From a checkpoint of a small masked image model: encoder arch vit, encoder norm layernorm_no_bias.
Rows from block 6 of the encoder of a small masked image model, named by matrix and row number. Rows with one number within an expert belong to one neuron, the router's apart. Each number is 128 + 24 x the weight over its row's rms, rounded and kept within 0 to 255. All counts start at 0.
Before each expert's rows are labels from the 100 images, of 14848, where the router gives the expert most weight on average: "strongest on" is what is common among them. Only what is clearly more common there than usual is listed. The data: microscope photos of single blood and bone marrow cells.
# router: router (encoder.blocks.6.mlp.router.weight, 8x160), inputs 0-79
# up: expert up (encoder.blocks.6.mlp.up, 8x320x160), inputs 0-79
# down: expert down (encoder.blocks.6.mlp.down, 8x160x320, transposed), outputs 0-79

# expert 6
strongest on: smear: peripheral blood; cell type: platelet
router.6 [138 132 156  99 118 109 114 101 106 186 125 128 156 135 165 145 117 108 145 170 136 125 143 140 131 155  45 124 150 126 142 144 106 129 163 103 147 134  99 106 138 146 135 155 134 119 170 138 112 115 172  87 113 149 123 128 145 107 127 124 156 153 126 137 155 130 152 120 114 126 119 132 115 112 120 104 198 135 146 156]
up.0 [105 126  99 125 139  97 114 183 116 141 120 183  97 112 107 143  91  84 138 113 124 115 136  86 123 108 127 142 141 156 116 101 148 144 109 163  96  98 152 151 131 121 140 127  96 134  92 180 146 127 108 155 133 105 159 145 152 144 122 121 115  98 150 122 128 171 120 162 124 150 158 133 141 118 153 108 118 150 115 127]
down.0 [ 72 133 121 102 126 130 142 129  97 164 116  82  87 172 114 139 116 126 164  89 136 155 124 144 121 153  88 112 164 131 145  96 120 155 145 157 136 135 125 159 154 122  82 121 145  98 108 116 141 131 111 136 121 150 141 115 177  89 107 125 110 147 109  79 128 133  92 137 137 123 182 100 148  83  95  92 120 107 155 115]
up.1 [102 115 158 108 136 140 131 117 112 117  99 134 112 115 154 157 142 136 115  98 144 131  97 103  81 147 102 110 131 126 137 191 149 162 165 214 139  82  95 132 182 123 122 161 157 115 141 107 131 109 140 152 107 126 137 111 153  90 118 130 113 156 128 135 118 140  89 167 117 117 170 167 146 125 127 109 161 124 140  96]
down.1 [154 134 127 152  88 124 134 162 151  98 106 153 138 118  91 114 104 124 121 114 138 134 108  98 113  73 120 107 137 136  49 136 147 173 154 105 140 100 110 106 151 126 131 121 145 184 141 147 128 115 152 162 138  86 110 111 159 155 129 116 135 136 159 117 113 108 149 123 110  82 138 137 117 116  97 115 132  94 137 108]
up.2 [ 88 145  97 114 150  85 140 156 110 134  91 191 130 146  98 159 105 100 141  91 108 107 149  88 139 125 143 156 140 148 115  82 150 147  93 143  90 117 129 154 140  88 144 111 119 137  76 162 139 105 100 155  94 113 149 107 147 125 149 109 108 112 160  91 133 155 133 157 119 131 162 149 121 126 141 150 106 141 136 121]
down.2 [ 70 133 130  88 135 123 148 113  91 144  97  81 115 157 103 153 123 133 150 120 140 121 126 144 133 154 106 124 162 125 163  96 111 150 138 170 143 121 102 143 128 104  92 141 127 108 104 126 115 124 127 147 108 152 122  92 143  81 119 127 119 171 117  75 103 103  99 133 120 112 203  85 150 116  89  90 131 106 154 138]
up.3 [134 155 145 105 137 162 144  98 106 120  97 136  91 114 130 117  84  91 127 125 106  95 151 122 172 134 102 134 121 118  98 118 127 120 135  65 124 149 117 121 162 120 160 123 182 125 158 146  81 130 175  88 136  95 134 147 112 100 155 112 156 146 120 119 160 121 143 100 171 130 148  78 145 180 149 124 120 158 150 149]
down.3 [156  70 101 169  92 135 151 149 137  96 155 109 156 181 148 124 121 141 122 140 151 146 105 109 132  91 158 133 107 122 180 129 115 108 113 136 122 112  79 142 110 130 123 120 135  90 108 144 122 129 163 110  96 142 154 117 128  84 107 138 148 101 132  94 124 146 112 117 114 133 112 116  86 109 119 116 135 109 126 129]
up.4 [101 128 117 121 161  97 129 127  68 106 109 167 108  88 125 155 129  99 124 120 156 105 143 128 186 105 129 152 125 128 183  99 131 114 113  97 141 120 142 142 148 121  95 135 126 163  78 144 120  94 108 158 138  66 114 122 137  95 105 115 129 126 153 116  99 124  83 113 101 120  85 112 115 175 134 143 178 129 116 116]
down.4 [133 137 131 103 180 144  95 155  75 124 126  87 100 116 135 144  94 103 152 145 132  86  95 180 149 147 100 134 125 112 170  88 149 142 121 131 157 123  99 136  86 165  83 171 146  99 147 129  88 143  84 133 117 150 141 118 183 123 102 103 127 153 118  91 110  77  94 125  89 154 137  92 142 179 101 136 133 146 138 144]
up.5 [143 151 127  84 102 131 130 128 137 132  93 132 127 123 107 110 141 126 130 134 134 136 132 163  85 125 130 112 122  99 134 128 161 136 139 155 124 161  79 113 141 143 115  98 139 113 151 111 141 123 113 112 134 114  85 153 145 126 140 100  66 119 127  94 105 128 144  96 149 101 130 123 124  99 129 113 127 141 131 136]
down.5 [122 134  88 151  97 161 129 130 115 111 122 118 116 122 121 142 148  69 132 190 142 120 134 124 125 128 100 127 102 115 115 127 140 131 153 129 111 117 121 116 123 165 151 100 130 131 125 122 120 158 130 163 121 147 124 111 120 147 135 127 117 162 158 137 123 175 160  84 140 122 103  96 126 119 166 119 111 152 152 133]
up.6 [129 165  84 135 145 116 154 104 134 136 137 142 163 104 140 138 151 148  91  76 119 119 153 113 165  61 149 151 123 139 131  97  86 109 125 139 116 158 117 193 109 144 128 154 118 120 109 174 109 139 106 137 117 127 122 100 136 134 136 103 108 103 137 109 160 114  75 109  70 105 147 126 126 135 121 130 139 117 102 133]
down.6 [148 129 149 143 144  98 122 137 124 144 100 108 101 124 166 160 157 109 171 119 113  97 155  96  99 103 103 153 146 130 114 122 128 166 125 107 150  88 149 118  98 157 108 114  89 198 129 155 117 120 130  94 133 113  98 114 123 116 143 109 136 128 133 100 149 141 131 127 114 121 157 166 147 128  76 130 136 130 117 168]

# expert 1
strongest on: cell type: segmented neutrophil
router.1 [130 128 151 139 102 111 210 129 104 130 129 122 181 137  99 136 144 159 135 110 112 148 182 124  75 143 110 125 113 128 145 119 133 129 100 128 139 110 130 176 108 140 137 123 169 114 127  97 125 139  62 111 121 148 125 160 133 136 138 115 106 135 154 106 143 105 120 145 167 130 123 152  89  85 135 112 103 107  55  99]
up.0 [ 84 147  93 107 153 105 125  95 120  90  81 231 134  92 106 119 115 110 114 119 134 147 144 137 141 102 146 133 155 135 114 111 110 146 110 146 127 125 131 117 154 138 107  98 147 120 128 120 123 102 153 146 144 127 130 126 119 133  92 113 112 125 126 113 105 122 109 110 115 138 125  81 129 138 159 135 126 116 141 115]
down.0 [108 174 132 162 117 129 147 106  48 136 129  86 104 113 123 155 145 136 125 127 143 156 136  91 144 154  99 137 132 138 153 134 145 163 122 106 106 127 110 124 137 148 147 150 139 124 134 127 159  89 146 158  91 117 136 111 111 115 123 149 128 157  85 145 129 128  96 128 166 141 146  89  86  94 124  76 136 152 142 138]
up.1 [101 144 134 159 149 152 132 104  93 158  77 191 117 156  94  96 144  83 157  97 110 112 117 156 155 146 159 123 150 111 150 131 107 131 129 119 123 104 119 107 117 140 103  90 123  65 137 148 142 137 153 109 127 136 128 104 119 133 123 100 124 152 104 143 144 130 103 101 136 139 121  98 136 123 145 124 158 132 138 112]
down.1 [ 94 165 127 141 148 121 180 103  80 143 118  95  98 122 130 130 144 144 164 119 143 138 114 102 155 177 134 161 106 110 143 152 157 153 103 141 108 119 141 142 111 141 139 145 170 109 139  59 128 128 114 136 108 102 124 152 141 148 146 134 161 111 105 141  94  95  97 101 123 133 154 134  75 136  79 109 138 143 185 106]
up.2 [ 88 146 106  93 123  99 109 146 112 143  93 207 128 140 144 151 139 122 136 122 122 129 107 131 110 115  99 130 113 150 119 104 131 152  94 152 123 138 126  77 127 147 151 106 126 149 144 134 124  94 118 152  82 126 171 125 116 132 119 177 146 108  96 132 121 108  86 109  98 148 124 138 116 138 143 121 165 111 112 116]
down.2 [ 66 141 131 129 124 126 139 123  74 125 142  73 127 128 115 163 153 129 114 122 128 121 134 112 166 148  97 152 161 161 149 137 119 132 121 103 146 113 132 150 136 127 108 114 164 154 124 121 141  84 139 137 119 164 121 123 153 122 111 120  96 177 103 142  90  97  92 133  97 141 134  62 125 135 129 101 116 166 157 128]
up.3 [ 98 106  81 118 132 107 116 134 122 117  87 236 124 123 113 119 101 107 142 108 148 148 135 111 152 130 122 134 134 132 119 116 125 143 106 168 129 140 109 100 145 139 113 126 116 140 137 137 133  89 140 144  95 132 116 111 103 119 122 159 127 114 114 116 111 112 100 135 132 136 110 122 112 132 158 133 148 145 122 102]
down.3 [ 91 169 123 126 147 115 168 123  61 128 119  91 132  90 105 165 121 107 131 139 155 135 156 146 168 158 121 154 165 130 150 114 151 130 111 119 125 101 123 110 145 111 138 131 159 132 137 100 135 101 142 166 136 143 114 104 118 125 123 112 112 163  97 103  86 100 127 125 111 143 141  87 101 138 122 108 111 159 152 110]
up.4 [ 85 137 109 117 130 130 119 126 135 129  92 218 120 113 128 109  95 125 146  89 160 147 134 131 136 130 146 105 130 134 149  92 129 120 105 130 129 139 100 107 146 138  95 147 123 107 163 142 102 102 175 153 108 148 136 119 142 108 114 141 122 134 126 128 131 110 106 133 126 131 159 121 108 106 154 139  77 134 130 123]
down.4 [111 153 103 105 151 121 139 124  74 103 119  89 146 102  99 139 105 119 108 130 124 113 131 131 166 121 116 125 164 125 109 102 118 124 147 103 145  94  96 110 135 148 134 139 126 181 136 157 102  85 132 185 150 104 121 122 129 113 145 138 115 142 102 123 134 109 128  87 131 140 119 105 115 129 124 103 120 136 143 114]
up.5 [101 121 165 149  99 148 121 145 106 142 113 158 114 167 126 159 158 116 149 120 109 129 171  99 114 106 115 107 153 138 133 127 140 145 114 106 112 140 102 108 134 115 133 101 198 128 140 139 167 160 143 133 170 120 146  87 101 109 135 110 130 139 120 147  90 131 150 113 116 151 168  71 137 113 141 112 118 106 156  75]
down.5 [127 137  76 134 160 130 177 129 135 111 117 134 160 114  87 133 103 145 115 138 141 123 127 123 130 143 124 130  99 132 131 115 102 134 169 122 131  98 132 134 115 158 119 143 126 115 122  98  89 100 127 128  87 108 141 131 133 118 140 160 138 139  94  84 136  73 109 125 127  84 119 124 100 124  96 116 179 110 157 118]
up.6 [ 90 118 126 110 105 122 146 136 131 104 128 138  70 129  83 122 125 159 161 127  97 116 147  82  92 127 118 114 152 122 106 151 139 155 139 138 110 146 141 151 104 146 100 148 122 129 130  97 154 133 157 108 143 156 146 114 101  96 118 141 119 193 117 205 110 102 118 146 165 100 165 110 151 100 149 116  77  86  96 161]
down.6 [127 107  95 129  80 116 158 112 170 113 141 116 145 197 185  81 106 108 112  92 122 140  94 113 124  91 117 113 119 134  82 179 103 143 171 110 116 140 133 120 143 155  99 131 135 113 113 138 148 128 122  88 112 144 153 119 113 141 125 115 113 102 128 117 119 148 130 148 144 133 141 171  77  79 145 108 141 157  90 126]

# expert 4
strongest on: cell type: erythroblast
router.4 [155 185 134 109 135 164 142 109 156 142 131 126  88 110 155 130 165 128 112 115 158 142 113 131 120 144 135 117 130 124 150 123 144 124 116 175 136 104  90 131  68 162 146 156 110 150 113 126 138 125  92 149 103 142 115 113 160 158 127 155 128  75 113 131  86 133 133 103 147 167 126 115 109  75 124 124 101 150 137 110]
up.0 [ 80 113 119 124 117 109 113 137  87 130 104 228 127 141 122 134 115 123 147  88 105  83 144 121 121 129 117 159 163 127 110 110  95 137 109 117 121 167 135 130 153 119 111 106 130 111 101 130 118 124 166  97 129 108 136 105 124  95 107 137 126 160 116 135 130 103 109 140 132 133 147 104 107 146 159 127 118 106 133 121]
down.0 [109 156 127  89 119 123  95 119 111 112 145  96 131 127 144 181 140 108 124 137 143 116 121 139 127 160 131 136 131 136 170 103 126 144 130 141 106 108 136 113 109 157 112 133 156 130 123 175 153  86 156 117 122 103 122 114 138 140 114 136 130 167 115  98  79 104  94 118 126 153 127  76 138 168 110 123 135 126 137 122]
up.1 [ 63 119 123 112 128 113 160 153 133 130  86 217 137 146 118 150 133 147 127  84  89 102 141 159 143 138 119 124 164 147 139 126 124 119 114 115 121 129 127 152 143  89 121 124 128 125 107 123 113 110 118 132 102 166 119 117 104 110 124 113 109 146 106 147 110 109  86 134 109 147 133 116 145 142 166 116 117 122 121 105]
down.1 [129 122 123  82 104 120  89 139 123 119 142  70 161 101 138 131 133 119 147 127 158 140  97 131 126 126 131 124  88  93 134 123 143 121 119  92 119 153 131 119 152 177 125  98 137 130 163 156 148 105 127 113 164 114 162 147 167 155 153 134 144 129 173  96 113 116 133 108 168 127  94  84 125 128  91  86 113 131 136 181]
up.2 [ 78 116 111 152 107 101 121 158 101  97  89 198 126 144  94 122 144 108 120  98 103 131 135 133 152 121 134 167 142 129  87 106 138  99  99 129 131 149 169 119 149  97 139  74 154 138 121 150 155 114 175 103 130 105 116 119 127 107 102 119 120 130 131 145 106 138  99 126 126 128 151 121  74 161 157 132 136 122 103 137]
down.2 [115 156 137  89 115 144 127 103 112 113 133 126 122 119 120 183 126  93 158 126 135 126 146  98 118 138 144 109 135 133 180  76 151 161 111 159  89 143 122 107 143 183 129 116 158 137 134 166 122  73 143 150 114 108 152 149 150 143  92 131 135 169 119  97  87 126 124 132 145 176 110 126 122 154 118 140 162 137 129 101]
up.3 [121 154 146 132  89 125 104  93 133 100 156 143 122 116  89 137 100  97  87 141 133 151 126 179 123 120 114 133  71 161 105 120 165 124 119  80  83  96 117  98 123 138 115 137 160 116 133 141 141 114 188 176 122 137 104 152 131 162 124 105 165 117 162 102 138 132 166 117 134 159 100 164  96 156 155 144 140 112 103 161]
down.3 [ 83 123 140 149 145 140 163 170 126 155 101 139 115 138 141 134 137 140 159  97 120 191 124  80 145 160 114 148 148 130 102 136 151 140 119 128 146 146 153 159 143  97 117  72 109 131 116  93 156 162 139 122 148 144 131 166 144 150 165 154  69 127 130 143 114 137 121 159  91 106 159 127 123 136 117 112 124 138 114  93]
up.4 [133 119 145 159 137  97 120  95 144 147 137 136  99 132 157 159 118  96 112 127  99  87 152 148 129 112  97 138 129 112 152  72 116 193 128 127 140 115 139 156 119 130 120 135 100 132 116 135 135 146 117 137 124 161 137 116 110 104 104  85 123 152 113 125 133  89 119 107 142 121 138  92 123 106 135  99 187 119 109 111]
down.4 [148 141  92 106  66 128 112 145 138 125 138 165 130 132 147  93 138 106 109  99 107 122 140 146 140 101 147 121 109 172 117 140 133 135 135 100 120 117  90 117 131 105 166 127 121 162 127 133 166 119 159 168 160 155 133 154 113 180 101 125 151 130 149 196  56 124 150 127 145 128 122 130  99 148 134 136 110 132 117 148]
up.5 [126 114  66 124 116 134 123 119  78  89 106 142 159 113 113 136  99 136 167 119 119  98 129 104 174 140 157 123 120 102 171  99 141 114  67 151 110 166 154  97 106 120 122 126 112 124 142 151 127 104 124 142 135 137 131 129 150 111 125 127 119 119  94 109 125 102 119 120 137  85 131 111 209 135 107 137 173 125 137 123]
down.5 [181 150 142 142 133 138 166 123 150 155 148 136 132 119 115 160  87 115 102 135 118 138 114 147  92 110 103 115 115  89  82 136 135 124 133  99  94 125 112 109 145  96 131 132 106 134  92 141  99 110 145 126 110 142 147 115 146 130 100 134 153 109 145 126 147 111 131 135 124 164 108 191 153 123 193 102 129  97  85 164]
up.6 [110 114 109 109  99 137 130 108  77 112 126 211 122 138 141 123  86 129  99  96 118  83 115 124  95 134 117 161 152 141 104 129 107 156 139 115 142 118  99 132 144 147 115 123 116 150  70  97 124 133 131 121 118 104 122 105 122 106  91 167 121 160 127 102 115 116 152 134 133 120 186 131 128 131 149 141 157 105 141 110]
down.6 [143 136 109 118 138  95 123 110 119 125 138  94 135 111 117 144 117 100 121 137 134 110 141 161 150 158 112 147 142 138 161 117 119 109 154 131 103  88 130 136 127 137 115 121 149 159 127 150 131  99 146 122 133 102 105 125 152 130 136 133 120 156 107  91  73  97 102  86 157 128 143 103 122 144 123  93 144 128 142 113]

# expert 2
strongest on: cell type: segmented neutrophil
router.2 [123 113 116 146  91 162 159 140 133 137 132 123 161 167 140 102 145 138 110 130 119 130 135 150  89 121 129  94 111 154 143 134 123 125 121 136 132 122 115 135 117 129  98  90 170 118 108 139 138 134  73 116 147 130 104 154 178 176 170  74 148  95 162 129 161  87 110 119 112 111 143 145 123 168 132 148  93 146  65 121]
up.0 [138 164 134 167 102 140 124 116 150 114 105 144 160 104 148 136 127 134 123 126 156 146 109 115 132 175 132  60 106  96 106 153 125 143 177 137 139 148 114  86 139 139 122 156 127 136 109 147 123  54 129 132 140 138 141 136 153 145  89 185 145 137 108 107 142 118 153 133 142 122 107 104 118  92 120 131 160 117 146 120]
down.0 [179  91 111 155 140 108 128 128 159 119 165  99 153 148 119 102 124 131 121 153 129 156  55 137 109  95 122 149 133 148 120 159  91 120 144 112 134 129 160 115 128 120 120 123 120 114 150 124 129 129 104 137 104 126 132 168 104 207  71 137 136  99 158 140 116 127 121 108 105 132 119 145  79 117 107 108 153 138 116 162]
up.1 [111 129  96 141 118 105 117 119  78 122  83 230 136 105 135 152 113 120 130  71 126 108 139 131 139 120 118 134 135 135 142 140  81 113 108 142 137 141 126 105 130 130 131 130 120 142 130 140 114 128 158 114 104 122 151  95 108 127 103 169 135 144 100 103 135 124 111 147 114 154 146 141 126 122 147 125 133 125 116 116]
down.1 [ 86 164 119  71 124 123 127 170 104 129  93 122 154 128 114 148 103 115 144 113 122  90 125 138 148 136  97 150 117 106 146  98 151 133 114 139 113 111 131 125 122 113 114 110 126 120 148 143  93  94 133 134 118 105 148 131 146 142 115 103 138 186 137 117  74 120  64  93 124 129 167 114 106 166 142  88 133 151 181 113]
up.2 [108 133  98 127 128  94 119 121  71 106  91 241 132 117 123 158 129 130 121 103 141 117 147 119 148 111 119 128 130 130 126 155  90 108  89 136 123 139 140 117 122 129 122 135 126 139 128 131 104 122 140 137 116 133 141 102 110 120 118 172 126 150  95 116 129 113 108 147 127 154 133 137 132 122 144 138 139 109 138 119]
down.2 [ 88 170 110  89 121 132 118 171  93 130  76  95 151 127 111 146 119  93 150 112 136 107 109 134 149 128 117 145 116 101 154  98 161 140 113 155 124 118 128 111 129 120 103 123 119 115 141 147 101  92 134 140 112 104 150 119 132 135 125 100 125 179 142 112 109 132  74  88 128 128 147  95 110 169 133  91 133 168 173 109]
up.3 [113 145 104 125 119  93 150  95  82  84  84 215 123 129 108 121 137 128  99  97 108 136 142 104 175 117 110 119 124 121 117 125  88 107 105 119 138 128 133 119 124 128 100 137 163 123 114 142 127 124 155 124 125 108 137 112 123 124  96 145 144 137 107 148 121 130 118 118 127 161 112 141  93 107 151 139 165 119 141 118]
down.3 [ 90 174  85 102 143 114 121 145  94 139  84  98 136 125 126 122 131  91 162 125 135  98 136 133 171 149 106 156 139  97 175 114 170 127 124 138 108 102 146 128 125 128 115 116 136 123 131 122 135  92 113 120 113 125 107 132 105 116 160 126  91 162 130 158 123 113  86  81 108 163 155  84 149 190 113 119 129 152 175 111]
up.4 [131 151 144 130 105 104 147 135 104 140 106 186 107 138 147 177 121 100 138 150 136 129 112 133 125 104 127 112 140 100 101 157 125 126  65 139 147 104 124  93 135  99 141 137 130  91 135 103 141 133 147 181 133 133 148 121 111 120 123 138 130 122 136 127 106 135 105 116 151 173 155 167 103 126 137 141 145 115 153  85]
down.4 [130 152  87 125 134 126 134 156 123 113  93 105 148 128  93 106 102 101 123 128 147 121 120 114 125 132 125 133 133 112 188 124 129 142 186 168 115 127 141 132 129 142 113 129 105 111 128 106  99 102  98  98 153 131 133 124 163 130 105 102 149 175 112 130 132 116 102 122 118 116 139 108 114 154 132 139 120 150 152 126]
up.5 [ 74 148  92 104 138  95 119 149  80  99  95 228 138 129 134 158 111 140  91 117 141 123 153 136 127 123 113 146 148 146 114 125  70  93  81 157 140 125 136 130 147 113 127 139 105 128  90 120 101 102 150 128 102 130 128 108 104 115 136 153 118 135  91  96 121 151 110 147 113 156 117 165 124 114 153 130 141 110 166 112]
down.5 [ 93 184 128 109 124 104 133 175 115 153 119  85 147  93 130 148 129  77 129 126 129  99 125 130 140 147 140 157 132 114 140  91 141 152 125 135  70 156 132 135 119 111 102 143 118 114 128 160 111 140 106 116 116 120 169 124 137 116 129 109 140 158 136 128  96 119  90 106 104 139 144  88 116 177 142 135 116 192 145 141]
up.6 [ 69 176 156 116 144 153 125  96 140 128  91 142 122 134 118 168 125 167 108 115 138 156 107  80 123 148  86 104  81 106 129 125 162  91 149 122 129 171 165 132 124 128 115 171  99 151 160 123 120 119 141 125 122  97 100  74 137 103 107 183 126 139  85 155 144 108 104 126 143 108 136 118 116 116 130 135 126 124 138 158]
down.6 [153  93 108 110 129 130 136 148 127 141 125  93 156 109 158  92 140 116 171 123 136 121 152 106 116  97 126 142 126 109 149 121  91 145 115 158 113 126  86 138 148 120 126 125 154 143 142  71  80 144 137 136 115 155 114 124 163 132 168 118 106 121 137 139  94  99 143 138  90 143 122 149 135 125  97 111 137 139 138  80]

# expert 3
strongest on: cell type: artefact
router.3 [130 130  90 139 119  96 145 112 127 126 135 124 155 125 134  82 118 149 122 129 125 195 151 180 111 121 137 124 114 105 117 149 125 140 102  94 124 111 122 126 135 140 117 141 171 122  84 115 113 113  86 106 116 119 111 157 156 164 130 101 120 110 182 102 134 118 133 149 162 108 124 173  97 139 135 129 109 118  70 150]
up.0 [ 94 149 109 105 114 126 137 160  95 130  89 233 116 106 117 141 120 102 130  86 133 116 136 103 146 150 118 129 149 120 139 131 123 128  95 121 127 163 104 103 128 134 136 122 101 135 121 150 143 125 159 121 104  95 157  98 106 102 131 162 131 141 102 135 121 115 108 137 133 139 110 110 142 135 157 133 148 109 160 114]
down.0 [ 96 177 123 141 117 100 144 113  67 128 113  72 143 108 132 167 129 126 144 117 147  87 156 133 165 129  92 146 136 154 134  93 155 156 107 109 115 128  89 126 107 128  97 139 138 113 124 122 105 108 135 122  95 132 134 113 157 137 134 124 107 186 123  93 107 117  79 147 134 126 149  80 131 147 121 122 139 147 173  96]
up.1 [123 146  84 121 103 112 137 110 132 111  93 185 144 133 122 109 125 123 139 119 146 125 112 109 141 133 152 134 147 117 119 171 126  90 110 153 157 151 116 117 125 127  89  91 129 131 120 174 155  86 130 121 128  97 137 147 130 117 133 132  99 145 131 107  97 142 127 103 121 117 138 119 132 140 150  98 165 155 141 118]
down.1 [ 87 151 151 116 131 135 109 107  55 134 113  80 126 126 111 161 174 113 158 122 134 166 146  93 169 127  83 154 131 123 102 111 154 176  99 114 129 131 118 124 111 112  91 136 157 103 144 118 107 129 167 131 113 127 156 105 131 122 142 158 114 165 110 146 158 123 118 162 136 123 121 122  93  99 102 136 126 138 153  99]
up.2 [125 165 119 109 105 129 144 125 104 112 102 196 125 107 128 141 136 133 113  85 133  87 145 101 126 139 140 106 134 168 117 113 133  78 116 116 158 155 100 129 165 107 148 126 128 149 140  98 141 112 154 135 113 117 144 104 110  72 133 139 113 169 123 129 126 103 103  89 176 141 136  86 128 107 149 123 102 142 167 117]
down.2 [121 147  98 108 149  97 138 124  96 146 129  84 123 158 104 135 123 127 146  94  82 121 181 152 127 105  93 130 177 154 143  89 122 102 128 148  89  94 104 133 127 149  78 105 152  92 128 126 119 140 156 141 118 112 119 101 123 114 126 112 111 156 123 131 118  99  82 109 142 155 160 117 145 140 126 141 137 139 141 112]
up.3 [142 191 117 165 143 162  96 120 157  99 115 145 104 105  96  97 139 170  72 131 123 129 120  91 132 101 114 119  94 154 121 106 158 105 172 162 154 170 118 130 105 145 133  87 116 100 150  77  87 118 136 120 135 126 145 110 149 115 146 148 137 122 126 103 102 147 122 121 104 156 114  92 104 124 141 126  75 150 140  94]
down.3 [115 141 149 162 119 142 171  96 144 164 143  81  92 151 178 117 155 140 138 126 138 125 120 113 126 155 143 111  98  88 122 186 109 171 116  61 140 144 137 111 167 133 201 149 136 126 110 123 158 154 120 111 133 160 134  98 131 155  80 122 156 100 167 124 117 126 144 101 146 127 119 169 108 149 110 147 110 143 155  99]
up.4 [ 85 137 125 109 166 150 118 151 108 139  95 239 142 112 127 116 119 119 112 117 101 154 122 134 116 146  98 141 148 126 132 116 100 111 108 116 125 128 102 128 119 140 127 120 117 110 135 147 106 123 157 137 124 118 139 137 107 119 129 126 139 128 104 117 106 146 114 124 142 153 132 143 148 139 170 152 126 112 117 124]
down.4 [105 174 139 138 145 116 146 107 111 156 100  87 135  80 108 109 148 152 120 115 158 119 171 135 135 148  67 154 124 120 134 108 140 111  95 139 134 124 108  96 139 150 127 162  98 110 128 140  72 139 105 127 108 124 103 126 170 125 159 134  89 146 148  95 140 156 105 118 153 125 104 106 151 118 137 131 140 113 151  95]
up.5 [161 177 118 120 128 146 126 146  94 134 105 141 160 103 142 131 123 102  86 115 129 126 127 163  90 117 108 114 129 123 112 129 116 127 113 160 150  99  75 173 105 120 127 132 103  71 106 113  79  82 130 110 113 117 144  94 154 130 156 145 147 112 148 102 118 133 133 137 122 152 133 142 121 106 137 194 121 146 128  84]
down.5 [160 101 130 142 137 122 120 129 101 124 163  98 109 118 133 123  91 106 196 146 189 153  95  63  87 131 155 122 161 147 115 107 121 168 109 103 132 127 107 118 150 169 108 135  97 174 153 113 139 106 149 185 164 105 145 111 139 140 160 132 159 145 124 121 155 162 159 130 138 134 119 101 118 132  85 158 107 155 162 138]
up.6 [127 107 107 121 113 122 137 113 103 123  82 193  96 118 130 126 165 134 124 123 114 141 141 101 119  96 124 140 114 127 102 100 151 108 148 109 139 137 142  97 187 152 124 123  96 150  95 132  92  78 136 161  82 129 119 130  95 137 119 131 123 130 127 137 125 127 114 135 171 126 115 124 147 131 154 154 172 112 164 116]
down.6 [135 154 101 133 114 150 142 105  57 135 112  85 121 139 101 131 105 116 144  73 128 125 125  81 181 102 107 144 126 130 119  77 200 138  85 148 118 110 114 129 129 120 119 139 145 153 145 112 147 144 155 149  88 141 117 126 130 149 177 114 146 175 115 123 101  89  99 134 128 137 112 114 137 158 148 158 114 173 119 132]